A small masked image model, trained from scratch.
Model: 5.68M parameters, 32-pixel images, arch mlp_mixer, norm layernorm, activation gelu, patch size [8, 8], layers 14.
Training: normuon at rate 0.039, 12400 steps.
Data: trained on photos of plants and fungi (iNaturalist), 90422 training examples, 35.1 epochs.
Rows from block 6, named by matrix and row number. Rows with one number belong to one neuron. Each number is 128 + 32 x the weight over its row's rms, rounded and kept within 0 to 255. All counts start at 0. Numbers have three digits each. After the name is the row's rms in percent of the matrix's.
# fc1: MLP up (model.blocks.6.mlp.fc1.weight, 768x256), inputs 128-255
# fc2: MLP down (model.blocks.6.mlp.fc2.weight, 256x768, transposed), outputs 128-255
fc1.173 098:128131064119160093142166093161131083101167142078152142096105078107119133129193135065125161121113161144116123125163115110133160116134097150156057130102123156109140186127151086093138156118135084115149133161143102143149116111092145158088116158142148182082103138073137130102153150095063101169109105122191158157111141114127134128105059108135111194165143077110023178105150142097158133223136
fc1.174 096:073159149131100161180077140097130128149141152116098120165130092133097183095102095165120119139140132088130115142103095119134100155152120109136128138071172137178144093140114116091114159110118088113129137129140206159130094100106150087160130155120133137147147156151090126141119099135144116147141126095134150148126072142112146190107123186118141115123184119108132117162125078072131127084174
fc1.175 104:132120156102110156147106141107189073104093129146109102132150133166124085111071154129112180154137071060140119120156132133141132164166147164133159075092152131109170114150102124000136104097110131099118113138153158133168152120150160120177112134159159128105145216127155166135139159140140137094072086167093094123168162185134108136134145125089116100122163061041123170098145113084125100123165
fc1.176 087:118149122064163111169099109142126192154107166123128126139080146088143063108176107127143183148156094107128111168157112058125112168095109020149160135142097091104020110082158081107117142137210168171110124190204195144086168114122101139178116140162097143113071141098133073157114110149143122118154174139164084089204126156152096148125087118122142111106108151132155110170112104165086112156103
fc1.177 106:182106084105103097192052072134104152130169129104141170125034146082169112149141152155141122108118131088130097145150080089125123181136111132192153135089089106137120064127128111116112188083125126104122088136114148136165134070177172139126102105094147163143155117130161159106106160093142146084112131138090097146118105122175090097140191124140080144115092115094150187119111127117110117165129
fc1.178 104:142112179177137103086216156126089075136175077121163132173140133082138125158155135189152100119118108074127108111141120108135089185146106100072150087126182133161092091115108051100161148103120195094123147150124141119051139095183110107110089191047116137186139119095114108143161093155081167133121144108119157175139157167106120138124094144112140173175145142107140143171161132092108117110097
fc1.179 103:209076168112095147079186130150128109107164121140153143156118055146100173137107137143103128175143098104208111104086118167126160125151147139157198152114136132139091086104152110114125200081164159112112107163107187097174116157154113135101091165086125132100213127125120167132166154153090102141113116155141068119132117137169191088076162156138142048143140108121057147098077126122132108152130
fc1.180 107:148141126115183105156167057142163128111117161107139129103107118110104122101109093076075171058189116113127166111097147144141130062158155148144166119124182095139133162148120131127161151155134120174138105128170094106122118137113156115193145167164152104174171205148107159150091107137137183135102104124138109143161130168117185124097102161101097114119173139099099124167119136141176173139113
fc1.181 104:128133138092162138154163170140112135074117100100143110148138125168102129080132114086134171163107116096134071140183122162121153151153081151093113128163098156108090117148093124122128124161150151143115160131161124071133102151138167101108137063161143166135053105127136223079091131134149116077098096124169215089158160115159168115135183142148098161082137125170150109156143105129148084113123
fc1.182 113:192120113081109128165098137065128137140140131147096072066102120078153103088092160144111122096097131127109182102154138152154118095143107156174155151172042052157133113112132144133128118114159115126133121101123110124118117096129140173152126173120119121149120158119149103152143111148166166157208099104115178178155102080097110116098158185119121144137119123127164193102100168146139122089132
fc1.183 100:161194157136151166095104141105162065152079121124085172178136177150159064099120104081161150161113147125107142131169109077144100171142140179073180107082102174155143136164124092103177168159111155154112109126143116134093119114153124140054093127136146147145203128146134167192091138055198129115116156134063171100131166121134135090131126133115161105067065138095097135176148167153062105146146
fc1.184 096:111083171110131195122142113175129128130176066151102122152071168138081083127131179117137139121141146090125155135193150129136140140117179079139125112143104094096186142138129102152099116116135127121142181097133020114077099171153151140123157125128127185074129144131146112141117161133110128153136109168136166086141088135154113148092175104067167098172092038158185147133110141114116139155109
fc1.185 103:104091168129122143090098146113128106104125098145173128093127079163100158187090128160100111151137189153112121169153125155105115133131141102157141160160148126099096103107140143124093139127141162129102142120145135114154121064173120140133088085114158151121189178136155134126121140046064121126079086103166182186164180129104190123172151171149118141077110131063155114120108172111148122111118
fc1.186 107:113130070109120065111091076139140128155081137096176108108185166128172169096153128120122155128114073126127131126168179183106101144185154126129095147085098128078168093091126144163168069150046152141128117061145063069132125158105163111152154114140128106155109181136133127124064109131154109188084118131159191078126177101155177132097119158013149073191117129117160057136112157175164115148121
fc1.187 099:069187122145084141109116114147123174143111147181158146163142128133108096134221137138140087087131151122156096119134128064145169127134166171121155134083153111193133071145142133146122153161156084104069129121117132140123123160145152104189131150184161131141150078168117104067120151152136143060166111122121162142164131112115105146142073118137113132107103140105180129127185110119086106128112
fc1.188 097:055168121106165106144102150045117138109111173168144131132033166035099076162118153136114105123133036123124087172122140102144166153120144075194147074125138126137131110119113096143162100042147131153057148166188096087149092125125150146130121120103083149161103157136096139183110193131127168163078184140135106122085123101136134141160120123133157107149116187142107102161099132109132114190092
fc1.189 100:125083126119168144144127124115152099111075124130136123125167153151071118135089109183170120106115134134135124135148133107112111078122153142076103191118180192120116114164167135146152157126100099132081136195131164052146088131183155130157149133174110105090215166127129133159062128118121158154111131168130130070133147104061035112169150110175104162166152111123152175188153160113182146148051
fc1.190 102:125103142024101125083108123136127071127195193108109110145105134133155134121100184163172207135178109088123137080134183110103137129151115135153082086071082109123167175089099156098147191179040200154149189126108095109132023109088140133111126153135103149095159120084163124112136126174135181101132084129067184116131149111119091074110124166130156125178130086132066167181120123090134180192078
fc1.191 107:112083085099149153128127133130173117104148133101148140129131120155136115106108120222143061078112122163120175142100122098122115087155128151092122136153140128123140123060161120132138152140102111137077117155133136125161166118156102102142156140150129127098111086166136135220084189098144126121176126127132074160146106107140169096120100139168123170113140114065130139106151141078086157138113
fc1.192 097:120120099142107114099077159077147248170162127105165096078171106127214095172161130145115199138120034112128100126153108117109080200160086128190183166155149064144125121147110172105087180168132121134107090138151149089167101158108137061148167111159186180112151176074143077140194124118199120128168086131073168121140124079103094125066167100164092189132122143110129102123127127129119152132113
fc1.193 108:144117148114108132143127113057132104170131067114140136124165111116153159182125160161074142120147038098141125151165120137138127136102170180101139115111071052185178142057076125185096127104085164142131099135126147142132166093132131139212095156126142120136211162122134075074094162158125191148103153174098188154143132173108141142098087142093149124146132104128155086076080124123105118086147
fc1.194 097:106165108092132100095121152086141087152177086139129110109105152093192142101155126143057083137115191045101113095146143177146125125062097082138145153092125116102110181139105128093102169126097173150129157128139143091093139153193127120120093126058113101162166145060122115176161115175132131145127139079111058166082137129151141153189149166165134179120151145115141079150136101125150055101145
fc1.195 092:112126124116123116112108137074138165145161114088152135097022145179127171171140142099082155106145176136130144112160160159147100158062139169163116171110117091132079119107124060124147199175116161122123151154146156098131065154110089133176088130073131156149096184041106145134187128134081157069103140123133171058140135171048152143148165132099095140183130120123131167182109127141189098091044
fc1.196 092:075103134121122119172156097143081106137130082121124102149070129114096146141115133092148161135160156152166118132134155137149073131109190130183136141116083137095089117096105147139098148118127091087148157124115000140144136121121135134123143119176138153096094134165130147134124167135122106128125168120135160142129152136185121160167152115113123139112100105171102095141000090137097124187136
fc1.197 102:168171188101126154142121117128153083146198107099168138150107168088092158132200194112065114118127081138083146126142139075113132143097125156133131128172160106101119101106168165075155118176118122137135165112076136153126086142093085081127146142144133089136161115172150118069208089166133192094182098133110031146125091072139055131132142137154127095095095168120139170123146200093128089126134
fc1.198 097:133122109109146123115129196147118142104111125118156191135130132140155069078122067101088179098151106175144091151157164147048144158135159122155080115078125145163155221161123140144155124156085138122101139142081178151127120130117102159171152133143093136086105118122020096135124141095166101168126159114172167143150090148192153107147171121148115135065133126112125137095045150155138111153147
fc1.199 099:125131146123086101117136117135173109084164154129145091115162148075130139120080171195182175128121166075097131152059151187142120064204116205142138122091128160162081079155167052157123090087129136174141115114160137130147099143155130161155143098070133096144142160162102170161129123209100132092107091168113152092153094151068139125115152131069057101176063135057057145153139092116140122130156
fc1.200 093:159112128137158138101099120094103202075143104132141097074147171164129095157168150163142117145166182166111100146125117095111074097144145094152206142127095160137146179107179091150158120122138091150081120100175130082178101092175093168129152067062096081138177129158161126134139103108107121124069130155146102113124110114134127092106112074152114165143094141142133173068185076179113132101181
fc1.201 101:164123159135181172095114163037088185123123086114065164112067146142060125085149128129115147154123188075158150081125141133137119103144083173122145110128140128151158127158131117214137152106116097155159143145118120151195081077142156106117187117089145143131175126137149100105208152099124146099130108105094185085112127117110063128134077133192124146059158191075124093147113120121103132132106
fc1.202 103:122071156113120140123124122114169110128161111107127133138068058079058145145152126134102149144142110170156090103103141090127134101140131139092164136126153147104127148143163102141099109105107117120221107124117098116171128181121124134075105130204151161139084120180119144158046124111045100108155109071123103145154089119208126092130095159147093128084152091106062139164148125141086180146089
fc1.203 095:137181134111123126179080118119087076143134104100044160128136101137163099135168158100231114170142098113057076080079148090146135157108073132112137123139073160108111152202136110103162105157184103066114156110106112101119085170125189146110128130161093146114136124188149119108084191092145122141188135150129149087102173146095161130094147086137168138122117080104154092180094093122123111133109
fc1.204 107:079145138126137147109103145120152164191078152076124106150075171133124123100141181110102145151136195146115142121133153116116141187088102150082064166166097097166168118099123120168111156156100139150159163139131140147142153114122161151098162106108126115129141100111106148106129113074175102148155094151086130152096120089051084128100131161149160170016128149174151071116193144123133076104099
fc1.205 089:087083143102161194127079136112155114107164076060107094169236129147128081106189165143163129111165119166200118159076118111125124125075135120123146137155147160096133170175146059086119123073132148146115117075088140097163132149098125124098146131121154105118172108187185090095179123085111170147153152105099150094153128136060149106154184161126131132182078104119105216089164155117153138092219
fc1.206 092:159076122130096202157140096172132142118090140095117165098061115146146110146117106157118139245112112113157132103088153212126182102172108160077089088130078102128080140130156151093109085126073175081130131127110129086124097147123109161152131143149153112102189079171130117130146176069088090085118177132146142068108113194081139126148129162209080146119099104128138098110115160126095111183105
fc1.207 102:123098149093080109096153113085180180061152145140127133165177083038100148131131181111101098078142136104135162136160095034112192091159119144178121137147084132118131186186048110134168188120151161145135063118139142162064091087143148050113151136115035102153122135135124160177095185149135130142089096060163105074145099099105102122132154155123150142093128148124160121144106172122157098164096
fc1.208 107:109111136163164122145166118123181109126194119108113131184000122100173164122140160115126116160124093127109147083152127126133123164079134136149095170103108068164148109093119102083170141120098119131149143182065109150121087096139122157127155138138137121141178097106187118104136138143154136128109145138102091115162176142084111152126093141088125091136139173143221083148067110125166174116137
fc1.209 105:069142200079125102164181141150099086126130112105090130113148093158072122104170140172184126117139114142101151073116132152139191065122073137138162113162140148074134107176123144172065147144116101126139147090074154105168207198134146111125159163121121122069108133159131110132088167142108135174135146062135142116131095051094177127169151143147130071155160142074095125089157176128120087150124
fc1.210 100:166168145133111089126116145132214144154143106155171075145144151105122072144145151156102173087141191161092150169131149136025117133140147093151109109138069138146142069164153167128059121112157136132169126136125097173127193135140118147171090121177120125139121120091103126113078157072158138146094164159121114092139108140099105137102139119151200115102192096117115145110184108159098127136132
fc1.211 099:096048151092119097141114130190161114098095129107107137107119125081147088133151097128201073136144145145128188140090086153163145149154122111132190108110085137154144091102118135160142120136171123132103150126056109113084108092174122141126092166145166136109170093126093133114187124120194119109104168117182163201165158101111129155170111112144137117155053115168093122132145158126131155187180
fc1.212 098:104064109125081112095122127046111095161099128183135135106205127140119078108150111116195092049117172181116120160178145139156148145127129079180142151141121148201167168144136179148098140136163117136112103179144112080120098148086133075105166136121136129023174181092144083190145152114151130171076090130094147143171144092149116118145141105181147156130127113105116120110122139152149118136131
fc1.213 093:215145116161123100135126143096111161113100138184104138068128116103158184125128099180143121039166108105104113161186140123127101097149121148127140117137129120113130198183145162155112175153128117136121142126153061132131072179124110143133152124133112049112149182132195154115129136123161100120089150005148132130133123093117139158093124111100106169120120130095112129154126097109113120110135
fc1.214 103:131082164140134079190117069147151191113175134122112146140162149172154155128152130129127102081129178174133127126159092147160146140130161044164087133168105154085009088112132130162144143116075116150112107114132075168119173123145146193117136127127125079129083138089155218163127098176111161126081157087130090096178094109095116114155110140119104151146176100131123165109124145116088045107119
fc1.215 105:088163137074117066201134126133142102141144146099170122122115145141173122118141084144110195131101116085152079127087071150144209081135141147180094137090129171139108128075140146077152080110102118100144174168085144111109135116139166128139128159115119163152187128086147141049100039094179151144104121173161127097087128148087086128116129098097121098132126095120092198141087148146129115210121
fc1.216 105:124139095135106060149143165107168117157195138113116150063137109114132117099128223109125093091115061079103150197178109105154122114156162134166145097140118170120123131122141124096163151114171180097118102181116114146171111112121131142148135122127105143199157197153128106096218074152126130139106058181113075169175111172139100112074113150163124125171146192113158145073122121101081141114168
fc1.217 099:097141109145180146152128086108140176188139211140140051119164119116138133150139114156158137105204120123122129095088162159133144103114092138090102134099094180128085110105138200159150072093079136157091105124171147171117146141142116108127093135160111166120118180062139112092098105163154163143119119130142136141132157118065172136123116154061113084171150099108131088113133082111214162193052
fc1.218 094:152098143081128129128116132213126127090147148187143141079116101123118137160189117122080163161135091149118081160126121115136169131163086111142105081115121145164120109090113104157135097064132179124131159145160129141105124153146201125100123124104147105117071151172118169143201097215160102023161094116189081132116137097108129132160159081118168082223105097112087114069125128139104115185139
fc1.219 095:130126090064123110164109159167068103159163100100160139126136106064198175051142124136137134136104116103145137154115163104141133126108160114156131176112127079093088126086143098097099152126134115159176101053112102184095132101100146094105163186151138112150185128097116147149108089151175115135144142111132144150144114149111086073129129148167120124149123156103182153136151127145115164161135
fc1.220 093:116114078109119135113092156102081130154140162100065198120108155146164152130111159090130119152064102110169090091144103148147146153059117136119104170119215179066111084111151167113218103153144140175084123136122049104096166131133137104145082128131114169113152166133069145156123126145179121170085157151193107080118129121130114178122119138157084092139115106156128131099102160166100153173118
fc1.221 100:109142155095085125107089147123109109145108135108145137102131106150093124125107136141084125147162114151146093168180082180131136182136117091139067083133129046128084126074149157083087171138095115214074163161118173121127162102156114109169171183135145150103107159119150139112079114100072171129170171132125087106167146110118103114175169147095126139097132115072127131174132090163144148152187
fc1.222 101:157137112089172152134134119123123126200152143111139088127169156168117171093156141142151077127148093092099129055110156165083162096147086165093081198173129125173148085084138187129096112130129160116163166125181080181162191158139129161102101137127098108131107157133160133098134062070163138065100114149103177172120126108132182143101167089050159096171152148130118128121136109050114119107080
fc1.223 091:055128106152114104163176167071116131160159124147098151152158079107109136171123134104143165162166082096170059099135149175093135166182144112156109110105122099060123187128115076105135149088147123162126141157143186178107138093171164101109157182127091161095159102144126115155153116089141078166104101110001142048146181069130107117075104172122089186086117151138139111125090090155129112130129
fc1.224 097:130155180158110133105138184111207118130154144082166091152137157151129051147118090178120093138188151173171089081094216150100050142131091136126072108078055108094108146130098111144071137172094090127113129118142087131090132196086147136190141138128108202137124100160049120148148119117120151083137094121093127133101104098132139094096131127115088137097144153109176128128122149105094115129122
fc2.173 115:170128156119087131084176200108152076131088150156061147109098204175100157127105156139115178158155134134141148081106092187148144169136130095157237117102101134160067082176176132100159086129158115166117145106133129120114119089158076097185161147175122079184123134101182099123193143172173162158144094132058113120127102122082123158118181098134161154117109139158230079131168179141143149134079
fc2.174 109:096158147182081215062132165136067143109179142125159156144141135130104136169092083139138110184126161076122133106129066119186077141136088099097052116166167088111123187145105153152104137148096117118091181090129171088095161116153062122089118118118124140128119105116083136128170170070117148113156105116151137166156145144128137076069118099121130131106135132147119135136159137134139129161175
fc2.175 116:107094098133110155165124131163143105093121158144131127134137179168147132088153093107163171098184079187115128123152110140153111087106113126133127100068067149122169149149097115091119113101164093146111100063062125117176131146145174116117173132123127158110156141136136100150136122081109156141177117115177155169158114120152132129148151107160093116140119028202099125155111085157125168119149
fc2.176 050:191084078089161121136108124159176124151108181109114111118116120090183134125166113089123115138162189139120094126102121142151166148111047179101135080121159149128085180134112116127098122139183160203136139146096109060101108188134121133161153090106087113156103093117129135120137097147048123168136125151121139213119152141002084119112115055150127165095103120150044091093119105128152114027110
fc2.177 106:135156120200146112122131159120155088077143139126116130173092157107064172166082084164069165144107146128180166143101171144143172123115136102067129137086154125095097162097109139123159081083103124157171165164121103138048112108112109088151156161078084145065173162137121106131172140147087195159147130151122128085176117113120088152131155130152151075108202064083131121102175141175133074105146
fc2.178 107:099114136174143082151143128133080125124081122149119129018150125151137200100157116095114183184159106133149099082142146099117125119133155090127148137077130129133107172071091103120056124134096132148169152062101163133141158100123134133118169122129100094132096115106098124120133132146165132190168111136135094094099116161162102106117151181130137124073141096142152115093098066098158145125113
fc2.179 090:169106144092193045192055126128141116097086110144170111135161134171105097101139143149131086144186113043172090098070162153116145160127158135035123162116119136146171113173166111102134143124085130140080123158126126085106153062160123149048145141153128166096114100162088134114159134118128135121126110095097142125102146100098169131127136139146064106140056187096114084167145114125135114166176
fc2.180 095:112135153142104048131147144160104159185135083050083134118037129096093160159157153112108182172161103133172169132134124098115148148119160109117124092148099143157130148104149140146130153135065140174069111101141118048146147139124153184105109117114146120127142091139095131177154102151172125149166144189121084088131183128098130089157141084118109043105108104127140112118090045178074102147152
fc2.181 095:132172157135146111138142144181153145091151156068172124126163130152140103121126108181163158095101116082086116162092134114184184143125141136157069129127130081118132126134126067139131186128119105132121138157140094216134148113135133130132137123110121178106078105132140105141140212138130170070108131076098149133184188051121134116176161120134107111121175193092090145151132173166117075108130
fc2.182 113:085099171127111122112102121117126092150156114047177208087140156124084074132100122116134146155117171128150113116106116104126120170087128104150149122085205135142070137151112119116084146174127111141161138117108103169110186134090066153132113090153050122167098098100109149154158109107096121095104165092120121103091149154080125077113146092161107094111144139158104154137194091145093114106157
fc2.183 100:173158086138158160086127134088145103180145107140179139152172118096147182132126196128155085109152113131104105133138090123102061124134125123150133182125127125088099161159164172087152095121092135157141096128142101147118171065134089086117154178131071143120091198045178037093122116152093133139069151151116060195148092101140057167107178133111078125101141131166152112119113087141149155139064
fc2.184 098:121170111090116166090147129176115143098134184120160147106091105112194144153126191217101139102104087175101166125166153121133167115127136130139129110129175125187133142200125146139147091114132158120118132102153125145139192085117198096110103184143095026140116073176109155150115133128153087152125041098076168151159132162124140068141093127064183146066125125078119168089119096144135167108135
fc2.185 108:158135128138152114115122175118115098116177176113095160074164122119156095120186162141107129111056123120163134114070120055147167149124155117156141138131153168116133135135121130102131105114217070146073102139079109108137140127135164158136154138181110130141108131166130098134124132142144093103144212126132101103153125160126156119155134159148154128084200163156129085105140083131117168171118
fc2.186 137:176110117124134092108105126112112155143125129144154093135090161076128142147097190159150147155078075151141121149110132112140127145117085084201139137118132092126148138187089109101112134198105141194172129153131141052128158096125148102105130085079119137109107105102131124126132113101140114150085149089114185146099206105156152140099154111078159089187145109109107122140127189138137084140130
fc2.187 133:137107093138140141116108146152206153136023109114138180160141173099107152160095128189123158115103131105120123155191089173205144131123112134156121196147158148188144125058169077135147103131106142115137148102115058164101152123200125142150163058152104142142138097064180148126137108155086176115093131128193113131171121116129128154134118174144093176132177138161143129124118099077136149097121
fc2.188 054:095112077101093187187160160172123062149072115089171121141109065141102119104072126120099043136096126145150181159145170100125184102120128092120095116164141143089156137107118096125135079107129167110164101120138141165115108156102116151151170199065125134121145067124126111113135092127107128118073127151129132073183119082078119126113103106107129115120163165140121157058135100162163080149128
fc2.189 108:104183126132117179186109101111148100107084103114165169123063103085095087142059099112090153131089121088123144146211079130139205145092141222120128136126122143186161081094177125128125130148106090112071115112062120164172082167144087130153141176128148145140153117079070192100125139103121140160098185087160179121202106120154126160127138131147139140071119174099175166125148104100125157149117
fc2.190 093:144160092155150121164171092116100145101128096135108102097097125075121082129151172202155137138138119151143163128174148147152136113112113175149117090101134146158183150108125094105190155154159096172165229149144139101050115106123147160114118128119072111146161102135197237107144131123098122114059155171143118139143110102187095139117104185150147129086148114136146114083149122126122133161117
fc2.191 123:185116128116102155121160127108127118155162126143134190103100176132156105138124120083099177051115157144144098122116122072209124115114122086122067182140128141131114131118157123145084143147092120071129124125099170097118131171059157116184131143175096141175135161165134133112130174138147151109165148102136105095066147159120123117150158168102146133027158129146135105123113107114102145129077
fc2.192 109:170128143165149113125133145186145116130178166138109071186194111097198134172114119126184090064148147116081137122137142125125112101085201158161087073159083141142143159091142074115104183126133092163085097150136127125158092177139168176106114117119130159169105114167115146105155130134064188146130113107122071121183190178118112141143094148176084070101129072156116154115045179176143131162114
fc2.193 110:075112091073139137150146182155183111077141106107131143112100127111148037078111040091100118102159182117158151137112156153157112141156095127106141100093137150123128149150097190209193118083142176086108156194134133132152150180123076142108151108172113158149091088150095188123135112161087174127097113098137142145144138120114059134196054146133088078148105133150132078176101127138140111093102
fc2.194 093:118066102145127133097115131068168186153124101074145123087154133107116125135115103127175086068143085178154109122169128086151138118149169143144127197136127131133155122116109139176130146120153152155094154155107137161170121125152147122147145160202143165117077136134140118118145199090096142177143126192108171162150068153126167112109177089160112110115103189166066175080078163122110134099111
fc2.195 098:197166090084137130128143120111149100134128088150128128112097092133090066142139101149086100180147154139109129111150113163140109066142148103125173138168187125161143114090103128152122132114128186159255099111120140134115066157132155088120127088183128196122151144133099200154255143089146178118158104120150158129177122098193123099084095105096123118122129122033102186088108166132152144131123
fc2.196 117:133108118050123164104065185190101132135122100118133146123180135163146111153147082115118122133206130089248130101073180111127058089107127129103138135144138125128121112146102090114133125171143097117131133136141198151107160086079161091109155132110123212160120138127185113155141107124128071096098110118154094078101137141162181133148129137172087099132180107104129138141230052104121115112143
fc2.197 120:108072102118072096118131129122114103148153100147091136096155101218163103204044000170165173133144088151094129190091112103101205141101129158158155087109126117131147106138029142172106138139109121129133175191123158104093154137079056181181097120080137176124119141081134138158136115100176111116136167151111171124107157167135174106182079130149158152140140133093133114120126145117120136123153
fc2.198 087:150151140165096143139186185183115071124108165138108161126140196088151121126117152107151094133133103116134158140139209119127130134125105144170112104104125073065066175158204128082066121157108105090121128123101149122131172179121104165155156068149124102125136056095091093098141133153127101128122137104103139104113119108040103073155100185108062108125143127133111162151213109107096153196077
fc2.199 118:106148146170162076142071097105089187095150111140090097057154117151105139189128088083071128127149117173149141116182127128163141126092127087124165128138125122080140176185110163083112130100071120111115142137085111149114097085151092109047164130187143104133138167133160121135110181120180103175165168088010107112121144164140108159135163136144180151120188093192171070160141136121095206125128
fc2.200 061:110163175132098154148123132137099134151097157144147151134118109065137172118114097111145136144130114123060153142088162081095169101078179099090093170093129095061103077140160167096110057195150129068184082159132096115123152128133123063099122150151116130131143096083172119134125165094120177140129133073105137165106119134102080122169074152080157064088168091141152119155144172111137144126093
fc2.201 112:102149119116117170066142142138122144134153158110105123144163124131132173146113085148137103147206125133093079114178102080136124136091096235130114133115118159137098153100135157190168149120132118080098105112133092092103141064107100147125086117128091112151088139148108144166178118125150204155092137111099118092213183120136065180134140115107081124157122156178127095154165145129119107131192
fc2.202 123:152088159111080114047088106132123150087237123095122143119156130015142140127093144078192111138117110141164153131122171151123145124124135119113135167173081084120097149144128111094157118150078120092148138150152141126126090143102216167148195111132123047098154130188130163126122192161105130122139107110114126164115120149096172128173113175136152101096131128143102143144130141189150128080170
fc2.203 085:157186142155070124119119131148138129084144158173131113096200174128073165106087075137135165099123109100091137032157124100129093086128139071089091083115191096153128105106116122104132118100137156161137128193110149160154128096064188095121097084169170074124134094150093152122145116110125115152097107136174132198110071116081181087083121114157128095103165165100139091105109119152153129096155
fc2.204 130:134152165095097190155106133111124133164176110180116149137123182098112127148121140132092090099141099119065064121141096128098108042099120168090159153147201168118122060125113075120096126197146117094089118090135103140168093166130122207121081117046136207125068113113121106157131130125127131078128154163181136115168113141132101137114122105072122082147108170105059118128106135132121107169166
fc2.205 076:134136142104106169148155144116098109128183101124138102137120146107124142153114108077100120165116187107118129170110129164082104093145189124185116057115121089154122103114098163101154089159114128105129176172105136184153159087109106061119114098067143098148096110137159049200098126154144123179140148065142157083082137071131169094138118164124155107205128096125189160140131159119122058144132
fc2.206 061:140148079178130168146117073154107189146112122128130145124113117131180159152138089121169139115133162149156128103165093193137058090074060164087149043128116122143125128138148122152073140095106163181144110123116157116224138116140122084091126157084116122174160154130114117158147120210107177145121066111099148186104126145139174144087164095142061121156120131150134133078152147147091161132118
fc2.207 086:129115095131126139160209174148117159110143174141170141089091128160162113095128103125147131171074150152139104121110094132091155118167122053154128089152124125091105090187101145113132146169148173112128078066177120117129119120153059114119142141153146137164128144205110152053137141143170100036163105141174036192128108166124130127181076139126222115130098123153170119115077097109132134134070
fc2.208 115:134148130112143166112165160159115080133182099150129138112093137100199075143142131092072128124164148134088100088139109153118125147107137166119150169143191149145119097181156136163091089118104169124150120109096055148134120176128131075116089115205104108085109099123131192110248159116103134155142085149154207108129102155127149115160146174106119128158160078051061143114161060117060118091123
fc2.209 107:200112103117102142061126129110105085062123137171173127114120153102100077088090129082098138130111037091109082143103169226161145119127113122196096154128142075121121123150202185119132174140113110113126168161126115160125115105101121175170147139123155081185142106122169161156133124116091114127184150143134156135118133099119143121131085181143151137129090120159163171129091150100168113074113
fc2.210 100:175095127123099111125106200054157132153139206104084117096141089138099068093137148138059140136159130093163117181213116087138167138150136063169068122139135134144120174141062130111180101131126073083178096149187117130132118101163105122147161125124049109113135092124053096087076179142128172100134160139122154165154138118155132216104134075164170110161078121112144147131084162132096147150089
fc2.211 079:138156165133123142108107134083144115121169170134148173146130153121121164114116143118096133142113159082119090117140189197101097141189162143089134191122125157112076134124110097068073120128119116167208149149161087175129141117146100124141163126136106079114129110096134123074153086121134109117158098139101107115117117134081095092101133101155145102161080177127150162120150094079151133126117
fc2.212 094:082194114098166177147154168090126150147142116105140108132196134116213156109111139157106150184110160061108123153102106075139112122121162150163123093159094176129074052129094105208105176169110063177139163097121115170124137106146166147140118094151089084222081122137100098078130091143093120128150182146152153117156127120090069109104154183198104112139117167189191088150115112150133156174134
fc2.213 087:159125181113127082124084151185116166165088121136141126143128131166085109138133123137100113188177066151112127122085151138089160173104116094078090119128117038047147072136187143171169181092117143106149122153167086113130103118142136162119146150140154160136202094121087077143132113124123156143158129138141161138083137116133095128041117161104084159116112116127151137120128170134146148118151
fc2.214 081:145135165115129145103096154132154185061140165123116115157153139141112130100126162141144177139119050124140095109171146097102141122118141130163208174151168078123014124114173160120152159123112160144156167102180149107120134109148134097095162165048162131101116116145110119087152125149187134103106110120123139118156141086120141144120142147096186184166135041128106087109134117117104172074175
fc2.215 128:116085131117115114120128168151136138164107110156158162100084083108142167105116146139132054105159158096127163109127160119081173100087158133130139100165114126083095132097165136135111119129159082163138123113116059161140103125139153145122099144182113132116143182121078157116128087105075048116172165165141118156164126113099138127112178113120091136105107145089118145105151106133126156145114
fc2.216 111:103116127139106072119128129128144172192145102156179098178155143092155132167088044171163137134111139158158123150053070119110151183178059094152105139060155150088123109142058173137143141165103097169185186079152123139097158132153110198195081152171119097128094133107135168148116129081127131171139167130155114129088132103088137135170101152132092146110167066186109110168122110110137178136107
fc2.217 066:148119155130124134067061127113148157160156119078146078162123125043129111139180172145135130154109104161178075135143098135107111095133164112151157093166091123132145117106091114125202163130098111095107109126120144046174121112161099105108131132072082138108108086166177104105077085111118161139138091166106135171156173144174194118126162151119174130137143195138146112181154122103133121154105
fc2.218 076:131139109183145141110136136132120093158178158143154110142163080101104096084150118163097135084124111108138067089112114115091154056147114105132114162156104112107099120123126083164117106135100100134097197112153180148121113120183086118145081164170118133071115143168118144137150115171094159105126106139167140157110170111187151135113158191150219169038091100149104145143094143133119113145110
fc2.219 094:169123070131080099141104173100143157139106128078171168148091093155160101120154165144141101132138144162148116183155081069151142168164131136091059130163083121124155116085090130099178073154136139117085171144128101136156131158128123157143134111163055159119100163088174105158085116143120124111106130128096105165127126188121108131086184187153111123122096151093097206141063114114152142124065
fc2.220 112:123126079097147128111100161102170088142083049111068116148123121134105098132094086122102093127133107031158147136128111143150131076125136096139143087148087108151105113121205128118142122123117060127067099101136242145128146162138142168104190134114156189188144119082092105122095179169102115081101117172129104107161137163121113114134136149071117126156180134186086124149106035100095129133152
fc2.221 083:088091096121158144178096184131141152126143132053171120098134143149168080182179082169098104086124117113122169166137159181158144169081140075128173091118122074163098182066141099102123103083084149120100135145156144136122091140134123122120130132131000151143068152147146092132119085136149180124143149176176062113129163169045097145103116136165072174108118122122106127120141119124065145100113
fc2.222 107:078097117135138086110131121137117133064134200094137149132103182073129127130157102098113150136144103162161101112159160146137148138095098130126150156114168157150094120084146145131151131163151190123085117108113137122131067087127130155132103137122153144118057103121138136150150118091106138103162162082141048122173150106184159168147115144109185199146104189139133210221109139107065042146113
fc2.223 095:111129143143055147131133149108142140083175116115123126145163142117154149115148143119179111135103110044147094094105134160163138140099105082078126161138081092142124080083124161108131143143161125161114136113137149091106143196101183124144170147211121105134088141144065098173118135135136188116104181138111064133061093122116099096099099149137147178146130099110120110119155143125128135096125
fc2.224 099:118119102127143085190147120137154101211107119111092050113110250132147137132089170100087127179087164141170118120099203132019169111105094154138115140118120096148120099119130112092139109125125144137210176124102131080115125148183117152143188097121143088139139111130155132108106124159136099094086151114129156133154133147174156226163078146113143135111110092113065206106117095083094130118120